python train.py --crop_scale_min=0.4 --depths=[3, 3, 3] --stem="single" --widths=[96, 160, 288] --optimizer="normuon" --adamw_lr_other_params=0.00096
Rows from block 6 of a small self-supervised image encoder, named by matrix and row number. Rows with one number belong to one channel. Each number is 200 + 40 x the weight over its row's rms, rounded and kept within 0 to 999. All counts start at 0.
After each channel's rows are labels from the 100 images, of 14976, where the channel reaches its highest value: "top examples" is what is common among them. Only what is clearly more common there than usual is listed. The data: photos with spoken descriptions (Open Images, Localized Narratives). In brackets: how many of the 100, against the usual share in percent.
# r30: branch 2 reduce pointwise conv (model.blocks.6.r3.0.weight, 72x160x1x1), inputs 0-159
# b30: branch 2 3x3 conv (model.blocks.6.b3.0.weight, 108x72x3x3, transposed, each kernel summed), outputs 0-107

r30.14,282,252,181,132,211,143,225,160,191,186,155,162,203,219,255,199,279,164,111,262,163,91,203,274,182,313,272,214,200,202,216,202,243,133,170,160,320,181,195,248,154,123,134,186,227,261,132,216,237,155,239,163,140,205,173,274,187,187,146,197,182,223,277,193,192,182,250,219,224,174,169,230,191,249,168,218,187,220,217,184,250,180,237,200,201,263,170,188,231,208,187,151,180,242,228,227,157,145,189,168,214,148,218,197,206,177,177,257,245,177,192,204,247,246,182,208,274,207,195,219,123,196,225,281,251,221,185,182,205,216,221,157,196,195,235,227,204,198,239,174,162,207,234,171,223,172,219,271,230,195,203,226,261,228,179,181,195,224,177,160
b30.14,174,213,168,194,137,97,205,173,250,211,181,157,251,239,267,138,177,170,259,227,297,211,116,176,187,207,153,195,168,177,187,147,166,220,252,147,193,170,229,182,202,165,227,258,216,181,258,298,226,191,161,195,202,170,199,166,193,169,200,227,113,216,189,199,130,230,210,180,257,243,219,224,152,195,178,196,185,247,215,215,184,252,185,189,226,125,139,188,174,141,199,177,257,148,179,84,198,134,172,182,165,216,217,222,235,202,220,169
top examples: text has "dark" (38 vs 2.2)

r30.12,152,241,289,191,121,165,222,197,172,170,151,202,203,205,142,231,274,321,171,175,177,187,159,196,103,165,232,236,209,215,216,190,208,187,258,164,140,229,192,245,229,269,217,189,238,199,276,225,290,191,171,246,219,169,232,211,148,263,242,260,223,220,243,211,238,216,226,228,166,243,142,231,156,189,247,150,268,91,180,160,250,198,189,156,225,207,201,158,231,180,200,203,194,198,221,190,205,159,189,146,267,217,216,235,267,235,158,229,206,217,166,203,220,253,190,203,172,211,206,259,207,218,263,224,240,192,240,230,242,185,217,243,223,135,205,253,157,227,234,260,320,214,233,251,190,158,186,143,188,186,195,213,218,175,231,267,255,200,188,230
b30.12,212,185,131,240,219,123,246,177,151,255,107,221,158,128,240,206,159,150,225,213,203,166,205,212,174,157,174,261,185,228,241,194,185,229,190,131,194,186,179,136,192,258,247,209,246,252,272,236,200,160,165,172,251,135,196,166,201,142,112,159,227,205,268,239,187,207,123,220,215,154,256,220,195,139,167,178,220,230,179,192,203,209,137,200,188,194,202,213,121,212,251,201,270,257,132,150,148,201,196,260,189,178,237,164,210,178,180,182
top examples: text has "dark" (40 vs 2.2)

r30.3,178,219,343,274,228,248,211,191,301,246,177,202,208,160,246,183,168,215,304,168,181,234,186,207,133,210,151,161,236,223,212,187,203,238,319,234,217,242,211,225,272,201,162,300,230,251,192,217,225,208,123,210,183,193,221,167,100,252,262,177,133,198,174,218,204,232,288,258,281,160,170,243,186,202,250,199,177,178,197,166,211,125,262,207,188,181,153,237,216,127,223,221,249,240,253,162,205,169,256,250,185,232,144,181,184,210,179,210,222,238,225,194,231,141,234,182,211,179,216,150,196,175,171,176,255,198,220,194,202,224,209,171,245,189,212,195,168,188,223,222,221,196,230,185,215,176,185,151,247,188,203,235,171,172,173,202,129,214,174,260
b30.3,83,110,222,225,191,210,226,215,241,187,225,223,298,168,265,191,196,188,297,166,189,242,238,68,203,152,227,230,192,221,198,217,217,250,210,249,228,242,242,205,162,136,189,205,285,136,152,217,171,210,156,197,182,220,199,187,171,249,194,185,205,239,262,214,228,186,194,162,204,222,246,188,186,234,247,172,217,235,178,235,135,225,223,171,164,213,247,151,224,202,143,144,183,167,179,135,198,173,242,257,261,176,149,189,230,212,227,210
top examples: text has "lights" (30 vs 7.6)

r30.27,154,258,193,258,210,239,176,210,160,149,216,207,225,233,319,207,91,263,186,261,178,203,170,217,213,185,264,181,204,215,280,329,175,155,194,122,198,117,154,209,219,147,176,199,264,266,234,203,183,210,238,216,167,217,199,207,228,195,164,217,261,269,273,204,251,119,239,206,165,236,205,202,207,137,243,232,169,220,136,256,215,183,195,230,186,216,191,158,297,203,228,192,232,232,217,259,216,278,178,199,224,201,139,161,248,243,192,217,153,154,210,169,268,257,201,197,229,239,212,254,193,218,319,218,254,238,193,204,200,189,211,196,206,175,255,240,185,189,248,203,205,164,238,201,199,228,200,184,195,207,257,193,242,191,221,217,212,186,219,231
b30.27,216,229,234,216,133,236,199,192,223,234,200,216,102,184,129,167,225,215,188,229,221,168,216,171,161,179,179,264,118,275,180,219,172,209,214,217,175,168,201,151,117,329,201,173,146,189,251,216,248,150,129,181,162,181,179,189,192,163,204,183,160,197,190,191,144,102,165,181,152,156,252,175,175,207,203,108,192,207,160,182,131,183,203,162,197,189,170,226,193,220,147,185,193,180,196,178,221,232,183,254,260,81,229,161,199,187,185,198
top examples: text has "dark" (40 vs 2.2)

r30.66,262,260,206,158,251,192,176,222,176,168,201,131,234,223,178,204,155,162,334,241,129,212,169,189,234,231,217,247,240,161,230,221,220,133,242,177,205,118,151,170,249,134,167,121,213,176,219,183,245,213,204,182,130,144,222,174,218,220,138,179,176,149,221,183,216,134,224,217,187,232,197,218,239,163,111,225,231,102,127,256,188,132,293,194,182,205,193,174,191,175,200,234,236,241,237,118,173,184,188,229,240,260,174,220,227,227,191,189,174,197,157,182,257,214,187,194,184,208,191,216,243,249,210,239,213,258,152,247,245,184,214,170,231,189,175,197,218,205,263,245,294,250,202,209,243,274,218,176,197,206,126,174,191,273,179,223,189,161,201,243
b30.66,187,257,114,218,110,169,185,195,245,201,257,215,176,216,226,159,171,242,103,249,207,160,192,170,163,188,133,219,265,239,150,170,239,174,180,218,162,125,182,166,191,185,174,194,215,201,212,202,218,170,102,224,232,182,177,148,205,208,193,252,250,209,173,205,212,169,117,187,196,132,226,161,211,212,157,132,229,239,197,137,137,223,264,155,203,259,259,155,179,199,202,173,201,180,142,139,195,199,143,245,188,215,148,115,149,211,168,222
top examples: text has "dark" (39 vs 2.2)

r30.5,145,171,290,255,211,189,216,215,154,160,210,225,214,225,239,281,273,163,223,171,210,177,192,240,153,195,212,133,187,250,257,172,269,211,237,241,216,217,121,264,127,278,214,211,185,264,143,186,150,142,173,244,130,181,163,158,231,145,274,265,141,230,182,214,216,206,128,195,232,128,236,153,107,178,220,177,232,161,164,149,225,146,198,174,249,257,165,166,239,233,182,214,185,214,243,183,171,152,194,208,259,218,201,209,260,222,177,273,187,245,186,184,250,258,216,232,222,252,255,218,193,197,178,186,234,274,179,189,188,232,179,231,229,199,285,260,231,224,240,209,234,209,192,155,176,146,204,183,168,189,173,173,122,187,159,169,174,193,182,229
b30.5,230,111,171,286,126,190,209,199,221,231,137,208,240,168,218,196,179,220,189,245,188,177,175,259,187,145,205,233,236,211,200,201,200,205,168,173,165,202,177,168,189,207,157,202,207,183,180,176,158,163,213,217,247,270,242,211,201,183,179,170,174,249,148,165,131,168,103,128,159,140,253,205,234,88,181,198,171,146,214,293,202,230,202,186,173,168,166,149,218,270,238,183,221,223,192,195,129,173,110,186,219,159,240,101,249,207,194,198
top examples: text has "dark" (40 vs 2.2)

r30.56,168,274,129,251,210,252,177,246,220,185,193,207,185,119,204,301,222,241,162,155,216,240,186,233,229,224,163,185,190,230,294,256,214,161,239,258,199,236,238,202,292,271,210,186,239,179,224,246,208,172,152,232,216,162,276,189,203,232,244,255,204,207,240,226,185,166,225,161,235,205,221,172,163,251,177,217,139,170,194,123,109,284,163,229,271,196,261,227,145,196,161,200,267,172,253,184,163,223,204,291,193,227,325,232,211,226,234,199,156,229,225,282,213,214,227,214,227,204,227,188,153,216,185,205,187,245,269,267,262,225,237,221,201,150,168,194,252,217,232,229,243,161,260,209,195,163,224,205,182,209,206,184,159,219,213,204,194,235,190,199
b30.56,261,167,157,199,227,159,187,181,250,194,191,204,126,179,225,112,182,209,176,226,200,174,192,207,121,105,145,322,235,290,259,185,232,171,196,167,216,165,206,149,186,238,170,208,202,187,223,182,229,149,156,215,155,162,154,201,203,144,131,225,186,240,265,196,173,159,192,142,251,178,257,206,173,151,270,212,188,218,145,177,187,252,156,182,162,158,245,189,212,224,246,228,197,203,253,193,233,278,164,222,267,203,166,153,159,199,189,235
top examples: text has "dark" (44 vs 2.2)

r30.69,248,191,215,221,128,156,200,148,228,148,233,245,165,168,214,224,317,274,147,181,165,286,149,195,227,172,188,151,198,185,242,266,311,185,147,180,207,157,251,209,174,207,225,236,210,202,179,215,261,202,215,225,145,293,256,245,197,235,223,183,209,241,243,207,179,161,181,226,247,185,240,175,201,218,277,209,159,162,225,230,164,291,193,206,221,170,136,253,102,277,256,206,175,116,232,192,177,254,250,168,224,234,284,198,218,218,160,182,227,200,257,190,220,182,228,243,195,217,184,238,179,232,118,178,196,218,168,221,256,234,168,196,226,188,161,154,199,234,245,254,202,223,195,188,149,215,180,237,176,171,155,239,126,188,227,191,224,215,252,190
b30.69,193,216,172,167,206,200,237,228,198,231,181,217,215,171,231,181,174,145,160,237,196,214,118,194,136,136,162,186,193,181,249,134,220,165,270,159,183,179,258,172,208,136,178,213,265,231,262,202,253,196,213,168,238,166,137,162,170,180,116,157,214,217,172,252,197,142,144,217,219,229,192,165,185,86,194,267,121,274,134,214,229,242,176,193,203,216,133,205,222,226,247,157,276,196,173,189,225,269,104,187,203,176,209,237,188,183,191,198
top examples: text has "dark" (38 vs 2.2)

r30.34,157,255,169,239,230,278,235,200,227,242,259,203,201,202,278,239,261,194,222,242,213,200,253,207,128,115,188,207,200,215,216,309,296,271,187,145,174,220,262,211,255,222,234,168,194,123,148,200,221,155,201,88,169,189,238,258,234,199,165,251,178,202,141,217,233,230,304,228,192,207,191,192,269,229,168,193,175,151,268,184,153,269,172,152,164,252,165,238,184,235,208,249,216,178,269,245,202,257,189,284,192,184,267,231,172,225,214,251,199,204,213,266,223,232,223,217,241,178,215,184,188,147,215,194,214,201,215,219,233,226,245,238,271,210,193,179,205,204,252,257,203,248,205,217,209,192,264,224,155,217,172,235,228,239,197,223,188,251,236,201
b30.34,214,243,146,169,216,158,214,198,186,269,186,193,192,210,246,140,211,131,212,233,153,159,169,177,126,160,224,216,154,144,250,215,178,221,166,258,228,189,249,160,205,270,180,217,247,172,268,242,177,298,219,214,266,138,199,187,180,217,177,120,151,220,203,184,163,157,246,125,235,241,180,174,133,182,159,147,75,219,174,150,175,210,159,186,202,174,130,193,191,206,207,213,183,138,222,244,185,221,234,210,189,184,214,216,208,171,145,121
top examples: text has "holding" (37 vs 15.9); text has "dark" (34 vs 2.2)

r30.39,97,213,209,126,263,126,223,186,202,173,240,188,204,257,155,272,185,74,176,182,282,202,192,239,205,227,161,184,289,204,208,147,213,182,202,262,167,192,215,236,160,176,220,256,199,248,255,152,235,167,237,210,233,214,213,208,233,200,147,197,365,232,175,228,189,187,139,190,164,282,140,225,157,152,188,227,270,109,140,200,219,147,178,224,159,227,229,177,198,222,200,258,203,292,203,250,246,191,176,177,223,204,250,170,195,198,169,226,164,211,224,219,179,249,213,160,195,189,214,183,179,215,265,213,210,185,247,154,234,181,186,157,192,216,147,173,213,186,232,208,195,198,165,215,195,184,153,193,180,217,145,207,270,213,173,184,258,164,194,261
b30.39,158,206,195,193,176,209,207,229,132,131,204,182,220,188,191,212,230,155,155,154,233,167,144,140,200,265,161,227,164,211,170,177,171,186,39,203,119,159,247,208,253,205,142,188,157,185,193,214,113,264,181,226,145,188,194,141,220,259,232,201,158,223,172,221,194,216,170,253,224,231,146,178,211,186,184,243,161,238,224,206,153,213,231,268,149,201,198,175,210,148,263,255,231,240,235,239,210,104,174,257,137,202,183,206,180,185,199,172
top examples: text has "sky" (55 vs 24.6)

r30.36,180,186,162,170,284,236,160,217,249,134,225,253,220,108,167,93,234,207,227,104,199,198,232,229,155,253,276,163,230,201,132,186,132,139,166,244,203,260,232,138,142,251,194,160,220,102,91,227,226,250,212,194,237,192,159,219,185,254,187,213,206,172,199,257,247,246,225,169,194,206,171,230,177,200,181,171,175,258,182,233,214,237,214,219,245,189,169,193,211,205,218,215,204,188,177,142,193,253,174,198,184,150,226,222,189,212,136,188,233,208,182,242,173,224,218,218,244,186,215,201,221,203,206,167,164,210,189,195,210,162,243,212,209,224,187,236,205,238,184,239,152,161,160,172,188,175,205,213,220,229,72,124,175,187,92,85,204,194,245,234
b30.36,246,214,226,141,236,219,215,162,171,190,243,167,220,191,212,92,199,164,185,109,183,232,130,122,206,183,179,241,216,169,250,216,175,149,101,147,112,215,153,193,171,186,96,188,194,223,171,153,216,234,202,199,143,208,206,226,181,158,218,197,244,192,180,192,178,282,159,203,194,151,184,169,224,201,201,261,210,208,190,195,178,159,200,204,137,141,217,128,199,165,139,141,184,161,162,214,135,229,217,158,213,217,215,234,200,98,167,237
top examples: text has "sky" (61 vs 24.6)

r30.30,167,151,203,275,189,260,191,113,220,134,188,230,169,194,223,201,249,227,183,261,223,230,198,237,195,280,285,166,233,206,177,255,252,234,249,135,202,190,219,163,188,225,177,284,209,147,196,242,169,174,213,226,132,269,258,181,235,171,187,198,228,205,160,163,251,215,127,244,232,307,214,308,239,178,190,183,183,277,204,156,191,169,261,288,196,182,157,222,195,230,194,254,176,243,223,223,264,196,242,67,262,150,215,211,235,223,230,219,205,184,193,175,213,243,213,208,180,222,223,289,241,225,163,248,142,193,190,239,192,166,280,199,192,191,204,183,222,252,230,180,196,166,208,207,158,229,197,239,182,198,131,199,149,165,209,196,189,216,219,212
b30.30,186,148,205,261,149,177,224,198,222,212,173,176,125,230,142,141,146,209,205,270,275,237,172,133,149,213,198,143,137,182,252,209,214,249,268,188,185,176,234,230,165,135,204,158,212,203,218,186,201,166,164,96,243,264,191,154,180,238,115,183,239,203,200,207,191,189,152,164,193,227,246,184,225,153,176,198,121,185,147,230,174,252,127,163,135,164,130,139,145,191,199,161,192,204,193,237,154,198,144,197,239,160,246,181,224,222,184,202
top examples: text has "dark" (39 vs 2.2)