Rows from block 4, named by matrix and row number. Each number is 128 + 32 x the weight over its row's rms, rounded and kept within 0 to 255. All counts start at 0. After the name is the row's rms in percent of the matrix's.
# b510: branch 3 first 3x3 conv (model.blocks.4.b5.1.0.weight, 40x20x3x3), inputs 0-9, a 3x3 kernel for each
b510.0 098 [185 164 132 207 150 108 160  92 107  38  48 108 107 106 134 138  82  93 138 142 103  92 137 180 116 150 178  85 150 158 111 103 165 124 113 145 148 164 102 141 114 101 131 103 136 145 107 144 156 109 134 210 133 131 104 154 135 160 151 138 125 167 175 124 149 145  84 103 134 103 104 118  87 145 108  99 108 148 137 107 128  60  91  85  58 122 145 166 144 103]
b510.1 100 [130  90  59 122  95 159 189 173 155  88 123 103  85 106 116 112 113 109 113 123 169 109 125 121 140 121 142  77  68  66 112 166 133 133 207 216  77 116  62  76 149 127 124 173 152  69  94 121 113 128 156 137 199 164 111 116 108  82 126 127 126 163 183  80  87  93  75 157 133 155 186 130  95 102  97 111 152 109 137 159 122 187 142 123 107 119  86 113  97 109]
b510.2 100 [113  85 144 135 174 169 126 231 127 103  92  86 136 110 109 157 125  84  97 108 135 152 167 152 108 139 118  30  52 140 124 178 157  84 111  95 140 107 101 116 119 132 161 134 127 153 140  93 171 147 114 155 139 103 132 125 106 163 161 134  86  89 111 102 122 203 119 103 153 119  93  99 117 133 162 150 110 116 148 103 100  68 127 164 110  99 168  93  85 154]
b510.3 099 [175 119 167  82  79 145 122 132 147 167 201 202 164 176 172 100  97  73 145  74 116 144 141 160 106 104 113 144  93 110 109 108 155 126 131 124 123 131  92 156 135 106 139 124 131 111 156 132  91  95  85  28  99  99 125 163 173 129 153 161  97 105  85 147 169 209  92 111 150 128 117 113  79 148 130  86 136 169  86 131 125  79 122 167  68 130 176 104  94 130]
b510.4 102 [174  94  92 197  87  68 192 116  35 146 119  91 138 147  98 145 162 101 119 133 139 141 130 108 160 131 110 113 139 172 118 126 177 117  88 130  96  78  82 141 102  83 163 136 134 114 154 138  86 113  95 109  75 101 145 135  94 144 123 106 127 131 118  70  97 122 126 131 136 133 141 152 102 159  98 102 173 132 113 153 153  32 126 140  79 160 116  99 134 113]
b510.5 098 [112 171 130  80 127 113  92  77  96 195 204 255 140 174 190  42  89 138 109  89 111 156 163 101 149 110 115  79 125 149 149 177 118 132 136  99 121 153 149 115 113 122 183 167 144 122 133 142 114 168 179 104 106 172 106 106 121 117 131  98 112 124  71 125 114 151 125 102  94 111 122 119 138 119 154 134 152 168  94  86 136 123  89 124 128 139 162  69  45 103]
b510.6 101 [159 126 118 163 130 149 171 159 161 139 182 255  78 104 190  59  96 152 140 153 107 102 135 115 114 128  96 109 113 136 104 150 162 102 124 133 147 137 120 155 111 127  94  86 150 121 138 180  99 126 165 121 131 165 127 122 114 105 141 152 103 146 170 109 127 124 109 137 116 152 164 137 124 123 174 163 122 158 161 115 138  87  96 108  92 122 117 129 159  99]
b510.7 099 [103  88 128 116  87  46 106 146  60  79 122 143 135 119 144 166 102  69 153 192 219 149 152 128 122 151 115 108 138 146  97 140  87 151 133 120  91 109 116 109 112 111 116 107 127  77  84  75 102 102 114 124  76 138 111 110 138 102 111 103  73  70  94 141 109 138 129  74 142 163 100 135  68  89 132 137  65 107 195 134 118 138 195 172 147 121 107 164 141 100]
b510.8 105 [145 173 136 117 191 121  64 165 108 212 208 100 147 113  30 117  95  73 185 163 115 157 127 144 197 103 159  93 125 172 126 115 160 131 116 155 199  83 120 146  86 123 132 115 162 118 119 130 106 134 119  99 127  69 135 131 133 138 119 156 113 114 141 115 130 134 107 108 133 147 119 103 108  94 109 148 123 149 136 108 132 116 100 115 123 108 151 111  96 142]
b510.9 107 [194 147 107  97 116  86 102 172 100 135 147 162  82 122 116  74 115  96 116 102  75  91 154 139 112 156 114 145 134 174  99  52  82 114 133  95 127 101  96 152 124 116 135 133 127 150 158 124 136 119  94 109 135 126 179 141 139 135 110 135 125 113  92 159 152 116 117 108 103 123  96 134 127 149 108  87  89 107 116 139 152 139 191 104 133 131  98 104 106 107]
b510.10 101 [120 121 120 145 117  69 113 101  98 167 196 189 135 148 130  92  97 136 152 150 138 142  99 157 136 118 124  68  92 129 118  88  79 105 116 124 178 165 207 112 118 135  82  86 106 140 137 175 133 120 147 120  65  75 110 139 176 151 166 154  94  92  80 169 191 130 115 133 113 113 133 122 139 159 168 136 145 150  99  78  77 128 119  93 150 153 126 106 115  90]
b510.11 100 [170 207 191 108 132 214  99 128 112 158  98  86 139  92  73 199 176  92  72 158  64 140 109 118 121 142 142  68  90 145 119 120 118 111 139 104  98 147 153 118 122 157 130 127  94 206 200  99  98 159 121 128 172 153  82 123 189 103 173 198  87 132 163 141  86 126 151 119  85 112 121  77 125 139 140  98 128 107 124 196 128 135 166  90  86  87  91 104 146 167]
b510.12 090 [116  48 130 135 104 136  71  91 139 110 164 137  69 125 138  80 150 155 118  94  79 127 141 112 166 149 106 145 132  71 132 161  74 136 165  96 166 128 160 134  96  72 151 184 136 221 215 144 219 165 148 145 156 161 171 167 137 118 161 145 120 171 138 112 108 120 125 103 129 141 156 174 169 160 135 118 128 116 125 113 131 100  94 107 121  85  98 113  25  91]
b510.13 091 [111 158 148 113 159 151 111 139  63 209 152 128 184 108  84 176 111 111 129 146 101 149 157  72  97 121  78 134 149 111 116 152 117 105 159  86 118 144  94 114 130 112 123 156 107 137 117 130 144 152 152 132 171 173 187 161 160 134 156 151 136 155 128 131 147 109 167 125 100 143  98  89 136 120  84 153 110 103  73  86 125 105 151 106 164 136 113  97 108  95]
b510.14 093 [ 68 116 169 118 126 116 155 140 168 131 156  83 153 188  95  95 120 110 129 109 101 127 108 128 106 118 124 181 157  95 218 187  78 136  80 104 132 134 114 158 176 133 127 177 126  90 131 172  60 189 150 201 191 194 123 109 119 172 165  88 142 131 121 118 119  99 156 167  67 149 149 109 120 145 128 112 165 112  93 115 113 122  89 108 134 120  99 106 103 122]
b510.15 105 [122 177 210  84 164  93  47 122  73 109  86 111 190 173 145 106 152 108 121 127 149 181 159 123 156 119  86 109  77 109 161 119  56 177 144  82  87  81 196 121 121 150 123 107 127 133 117 139 126 178 115 125 139  65 147 107 110 197 129  67 154 112 133 117 104 117 159 129  99 162 127 150  93  67 115 203  81 121 177  68 109 122 135 154  88  85  98 115 103 130]
b510.16 098 [128 124 114  83 121 136  83 131 146  81 134 107 113 123 109  77  86 117 135 165 161 119 118 133 126  77 112 107 169 207  73 148 162  89  88 119 100  91 147 112  81 149 123 100 193 131 161 167 143 136 216 141 208 212 119 142 159 109 144 167 163 106 143 114 135 101  83 119 128 131 109  97 102 130 173  47 154 195  87 125 136  97 142  80 121 208 142  91 112  97]
b510.17 103 [141 148 119 129  65 139 131 117 139 105  91 117 139 128 125 147 179 183 137 119 117 105  79 122 129 128 156 135 110 140 125 109 106 159 167 138 144 139  73 142 140  97 156 173 110 134 168 145 128 206 182  47 141 200 152 102  87 104  98  91 162 152 103 148  95 135 118 106 130 167 133 139 135  65 107 111 149 106 156 231 135 103  83 127 137 157 156 131 163 161]
b510.18 096 [146  98 147 129 112 135  97 113 121 135 194 147  96 147 192 110  99 190 103 113 162  78 109 122 110 106 136 102  86 105 120 110 104 173 118 100 142 114 186 174 155 180 114  97 161 106 129 194 104 104 168 136 140 116 181 116 121 203 184 130 162 135 122 156 134  98 116 111  91 140 113 131  85 150 169  50  93 134  51  52 130 128 145 106 145 121 138 138 114 135]
b510.19 098 [163 137 107 100 105  53 104 123  66 138 110 142 167 108 114 124  94 127 131 155  72 125 150 108 175 136  93 110  93  58 100 121 128 150 150 131 133 141 162 135 142 121 141 113 110 180 150 191 152 179 165  78  91  75  97 119 161 128 126 130 121 111  90 120 135 142 107 119  75 158 126  80  75  77 118  96 144 142 119 102 123 107  81 127  92  89 115 110 106 135]
b510.20 095 [142 168 150 137 162 170 104 148 187  81  77 104 125  76 113  85  74 116 116  92 124 148  96 118 167 127 126 138  62 106 162  98  85 103  80  85 130 132 121 111 106 135 136  81  94 135 123 106 165 142 168 197 128 207 150 149 158 142 127 226 190 155 174  95 146 152 124 122 149 105 134 148  83 126 129 123 155  92 129 152  51  81 109 171  99 142 140 118 150  79]
b510.21 107 [ 97 147 123 201 114 149 251  26 124 114 111 155 118 146 146 108 140 123  71 114 117 103 126 145 132 119 208 125 132 128 124 125 118 132 141  76 116 136 133 130 139 159 132 123 138 113  91  85 119 103  87 176  99 136 113 165 159  91 184 183  69 116 108 115 138 165 112 185 187  68 123 141 188 124 151 123 140 185  92 114 133 107 110 124  90 166 174  92 139 152]
b510.22 097 [146  90 134  65 127 255 117 103 255 111 136 118  99 150  96 114 154 128  87  87 124 111  88 134 113  99 151 100  96  53  99 115 104  93  81 108  96 151 117  94 144 176 104 136 170 130 180 119 123 181  72 129 174 125 101 163 133 121 152 160 128 141 141  86 137  86 126 108 118 156  90  92 104 122 133 177 119 140 125 118 106 116 102 111 132 109 161  83 105 170]
b510.23 108 [108 107 125 124 125  73 106 190 106  82 145 109  87 160 114  80 140 146  97 113 185 119 119 152 120 112  96  99 174 227  90 139 178 106 116 113  89 110 148 100 110 140 154 116 113  92 158  99  95 156 100 107 107 109 130 160 176 107 149 114 129  98  46 132 109 136 111 125 129 126  99 111 161 145  96 101 115  98 125  85 135 204 145  90 137 151 130 134  76  60]
b510.24 095 [139  81 161 125 109 140  64 123 124 105 137 109 139 164 151  85 119 152 142 124 139 151 156 131 123 120 106 143 126 126 125 193 198  56 121 124 126 106 112 134 137 125  88 125 146 183  95 148  87  77  95 120 156 150 122 104  94 171 196 174 136 171 169 124 149 132 210 206 140 150 132 145 121 193 131 159 176 147 135 186 188 134 135 111 217 140 120 209 159 137]
b510.25 096 [121  78 111 168 130 105 182 112 127  87  71  99  71  91 115  72 110 115 102 102 131  86  43 109 113  85 205 128 117  94  99  81  72 119 134 164 105 162 164  78 171 191  87 100 161 165 147 185 112 154 155 130 152 148 117 171 138 111 140 111 110 124 169 144 121  87 141 101 110 113 136 129 148 111 101 123  85 107  89 133 124 133  65 120 104  64  83 106 106 146]
b510.26 098 [122  93  90 147 162 133 152 167 168 201 196 231 100 118 198 123 163 201  88 119 156 147 148 121 122 108 116 112 122 136 125 117 143 170 135 142 120  98 131  77  92 119 133 135 161 146 102 151 110 143 196  70 125 190 192 174 123 147 121 100  99  94  97 177 128 111 152 133 150 110  95 112 167 129 189 138 118 213 119 144 208 143 150 118 114 131 107 129 153 158]
b510.27 101 [165 117  74 154 116 135 171 172 168 107 169 165 111 146 161 137  93 127 146 147 105 155 137  85 133 101 104 172 157  80 201 156  75 122 112 102 114 131 109 108 117 142  78  97 118  94 104 100 133  83  72 127 136 115 188 160  87 247 223  90 140 136  93 163 151 122 165 155 134 173 148 103  93 111 151  99  85 113  97  89 116 100 106  99 146 122 111 133 141 117]
b510.28 103 [113 129 106 129 117 141 131 120 142 115  92  58 156 126  88 163 129  72 168 100 116 193 120 114 200 137  96 175 155 137 189 171 139 187 150 137 143 136 148 166 137 126 180 153  98 124 124  61 111 114  95 160 153 118 100 130 127  93 119 107  95 116 129 150 134  92 135 137 126  91 118 146 122 123  81 111 141 103  94 144 112  92 114 137 109 115 150 111 114 183]
b510.29 097 [190 194 109 135 152 149 141 106 104 180 185 155 143 172 136  96  72  86 158 212 152 172 185 146  90 118  75 140 125 110 151 134 127 110 134  85 144 168 106  79 110  86  78  77  80 124  73  88 123 108 114 100 135 137 137 101  67 109  74  72  76  81 113 107  97 140  76 106 121 108 158 113 105  95 112 121 116 118 124 104  79 132 137 128 170 154 139 155 111  94]
b510.30 100 [ 99 143 112 149 159  85 223 160 110 126 130 116 126 112 124  89 119 123 100 127 136  72 138 118  58  95 129  89  79 116 120 185 168  96 123 182 107 133 116 118 137 114 141 175  99  74  82 101 153 142 132 120 128 176 130  90 108 151 167 118 136 140 143 129  99 118 131 119 114 106 122 107  75 110  52  99 151  89 104 116 125 170 121  82 125 122  78 133 177 126]
b510.31 105 [164 173 194 104 130 144 162 127 101 127  91 114  98  93 129 120 121 124 126 135  78 118  98  91 142 150 119 109 202 171  99 138 196 133  98 106  90 157 129 109 139 162 131 146 129 119 108 103 131 133 136  66  95 136 122 155 143 133 118 168 121 100 138 170 161 114 170 140 133  86  91 116 124 112  62 154 148  98 106 127 126 180 154  57 195 142  65 125 125 104]
b510.32 102 [ 76 156  91 139 162 153 151 150 174 124 138 122 120 151  87 105 158  98  52 127 147  95 137 123  90 108 157  84 112 103 123 149 146 116 125 117 179 101  41 141 135 131 115 133 181 185 113 133  78  80  76 126 104  72 102  98  82 115 107 137  97  86 176 115  96  85 109  89 129  92 122 189 102 129 115 115 132  75  84 113 107 150 136 113 139 125 114 110 165 153]
b510.33 105 [122 133 105 127 123  58  90 143  57 127 117 143 117 172 186 107 116 185 117 146 107  95 133 144  80 142 120 101 121 158 135 133 139 157 139 122  96 139  78 186 179 126 145 142 159 101 139 104 151 110  82 188 147 159  92 130  92 169 198 162 123 149 141 142 151 129 124 163 176 159 110 108 120 172 164 134 160 177 199 146 107 138 127 148 124 128 191 164 112 128]
b510.34 101 [124 108 121  43  85 103  87 111 132 104 131 121 178 179 153 122 150 107 125 132 135 133 149 109 150 118 182  91  80 134 131 162 115 128 169 151 136 167 149 126 131 119  39  57 100 179 228 169 131 148 155  43  94 114 128 145 157 113 166 107 107 104 177 105  83  97 135 128 116 140 147 152 139 110 147 150 152  97 104 126  76 115 120 148 136 138 114 123 172 103]
b510.35 106 [140 127  72 105 165  75 143 240 155  70 109  99  92  93  88 203 166 141 151  82  72 132 155 117 128  95 110 135 215 139 131 167  90 128 142  94  98 136 128 117 161 125 163 168 140 130 119  82 104  95 145 136 111 150 141 217 164  99 150 114 130 126 134 202 159 129 148 122  61 133 125 105 115 146 102 136 152  87 156 169 100 192  94 111 154 107 106  68 114 129]
b510.36 102 [ 98 124 109  81 166 131 162 209 134 157 133  98 157 123 113 166 127 117 162 147 179 142 176 132  48 139  60 137 142  81 137 154 122 123 128 125 134  83  97 122 138 111  77 114 105 173 111 155 168 120 198 157 188 177 155 164 180 136 130 149 135 136 111 124 104 141  90 128 124 135 120 110 181 150 127 160 171 142  62 125 125 127 112 141 134 130 123 138 142  79]
b510.37 089 [ 93 123 148  88 117 114 130 157 171 124 135  93 147 115  76 124  62  55 112 118 119  97 143  99 105  75 117 111 121 104 111 105 115 125  98 131 122  85 136 115  66 132  93 111 178 116 114 107 179 104 150 115 110 133 100  71 104 104  83 113 129 107  61 100 132 106 112 139 115  87 115  95  94  81  66 109 106  99  97 116  98 115 136  99  95 174 126 119  96 124]
b510.38 103 [ 95 118 144  94 116 213 112  50 182 126 115 137 180 127 129 121 121  96 174 162 148 130 102  87  97  95  87  99 130  83  91 131 158 133 117 144  90 134 142  90 131 115  73  88  92 140 139 175 148 131 138 172 123 106 100 180 107 110 184 136  83 109  84 163 113 135 144 104 145 147 129 151 138  99 130 150 130 154  76 152 142 214 132 143 178 123  92 114 100  68]
b510.39 101 [124 140  84  79 147 131 123 163  68 152 131 131 142 136  98 114  94 101 108  93  83 144 119 111 198 134 131 123  72  94 199 172 170 137 104  91 151 131 116 124 138 140 115 122 116  50 137  99  91 194  70  91 227 197 176 113 104 196 194 133  95 147 134 126 118 130 103  93 134 156 108 141  94 150 107 162 139 102 190 125 122 168 136 102 140 116  82 126  95 124]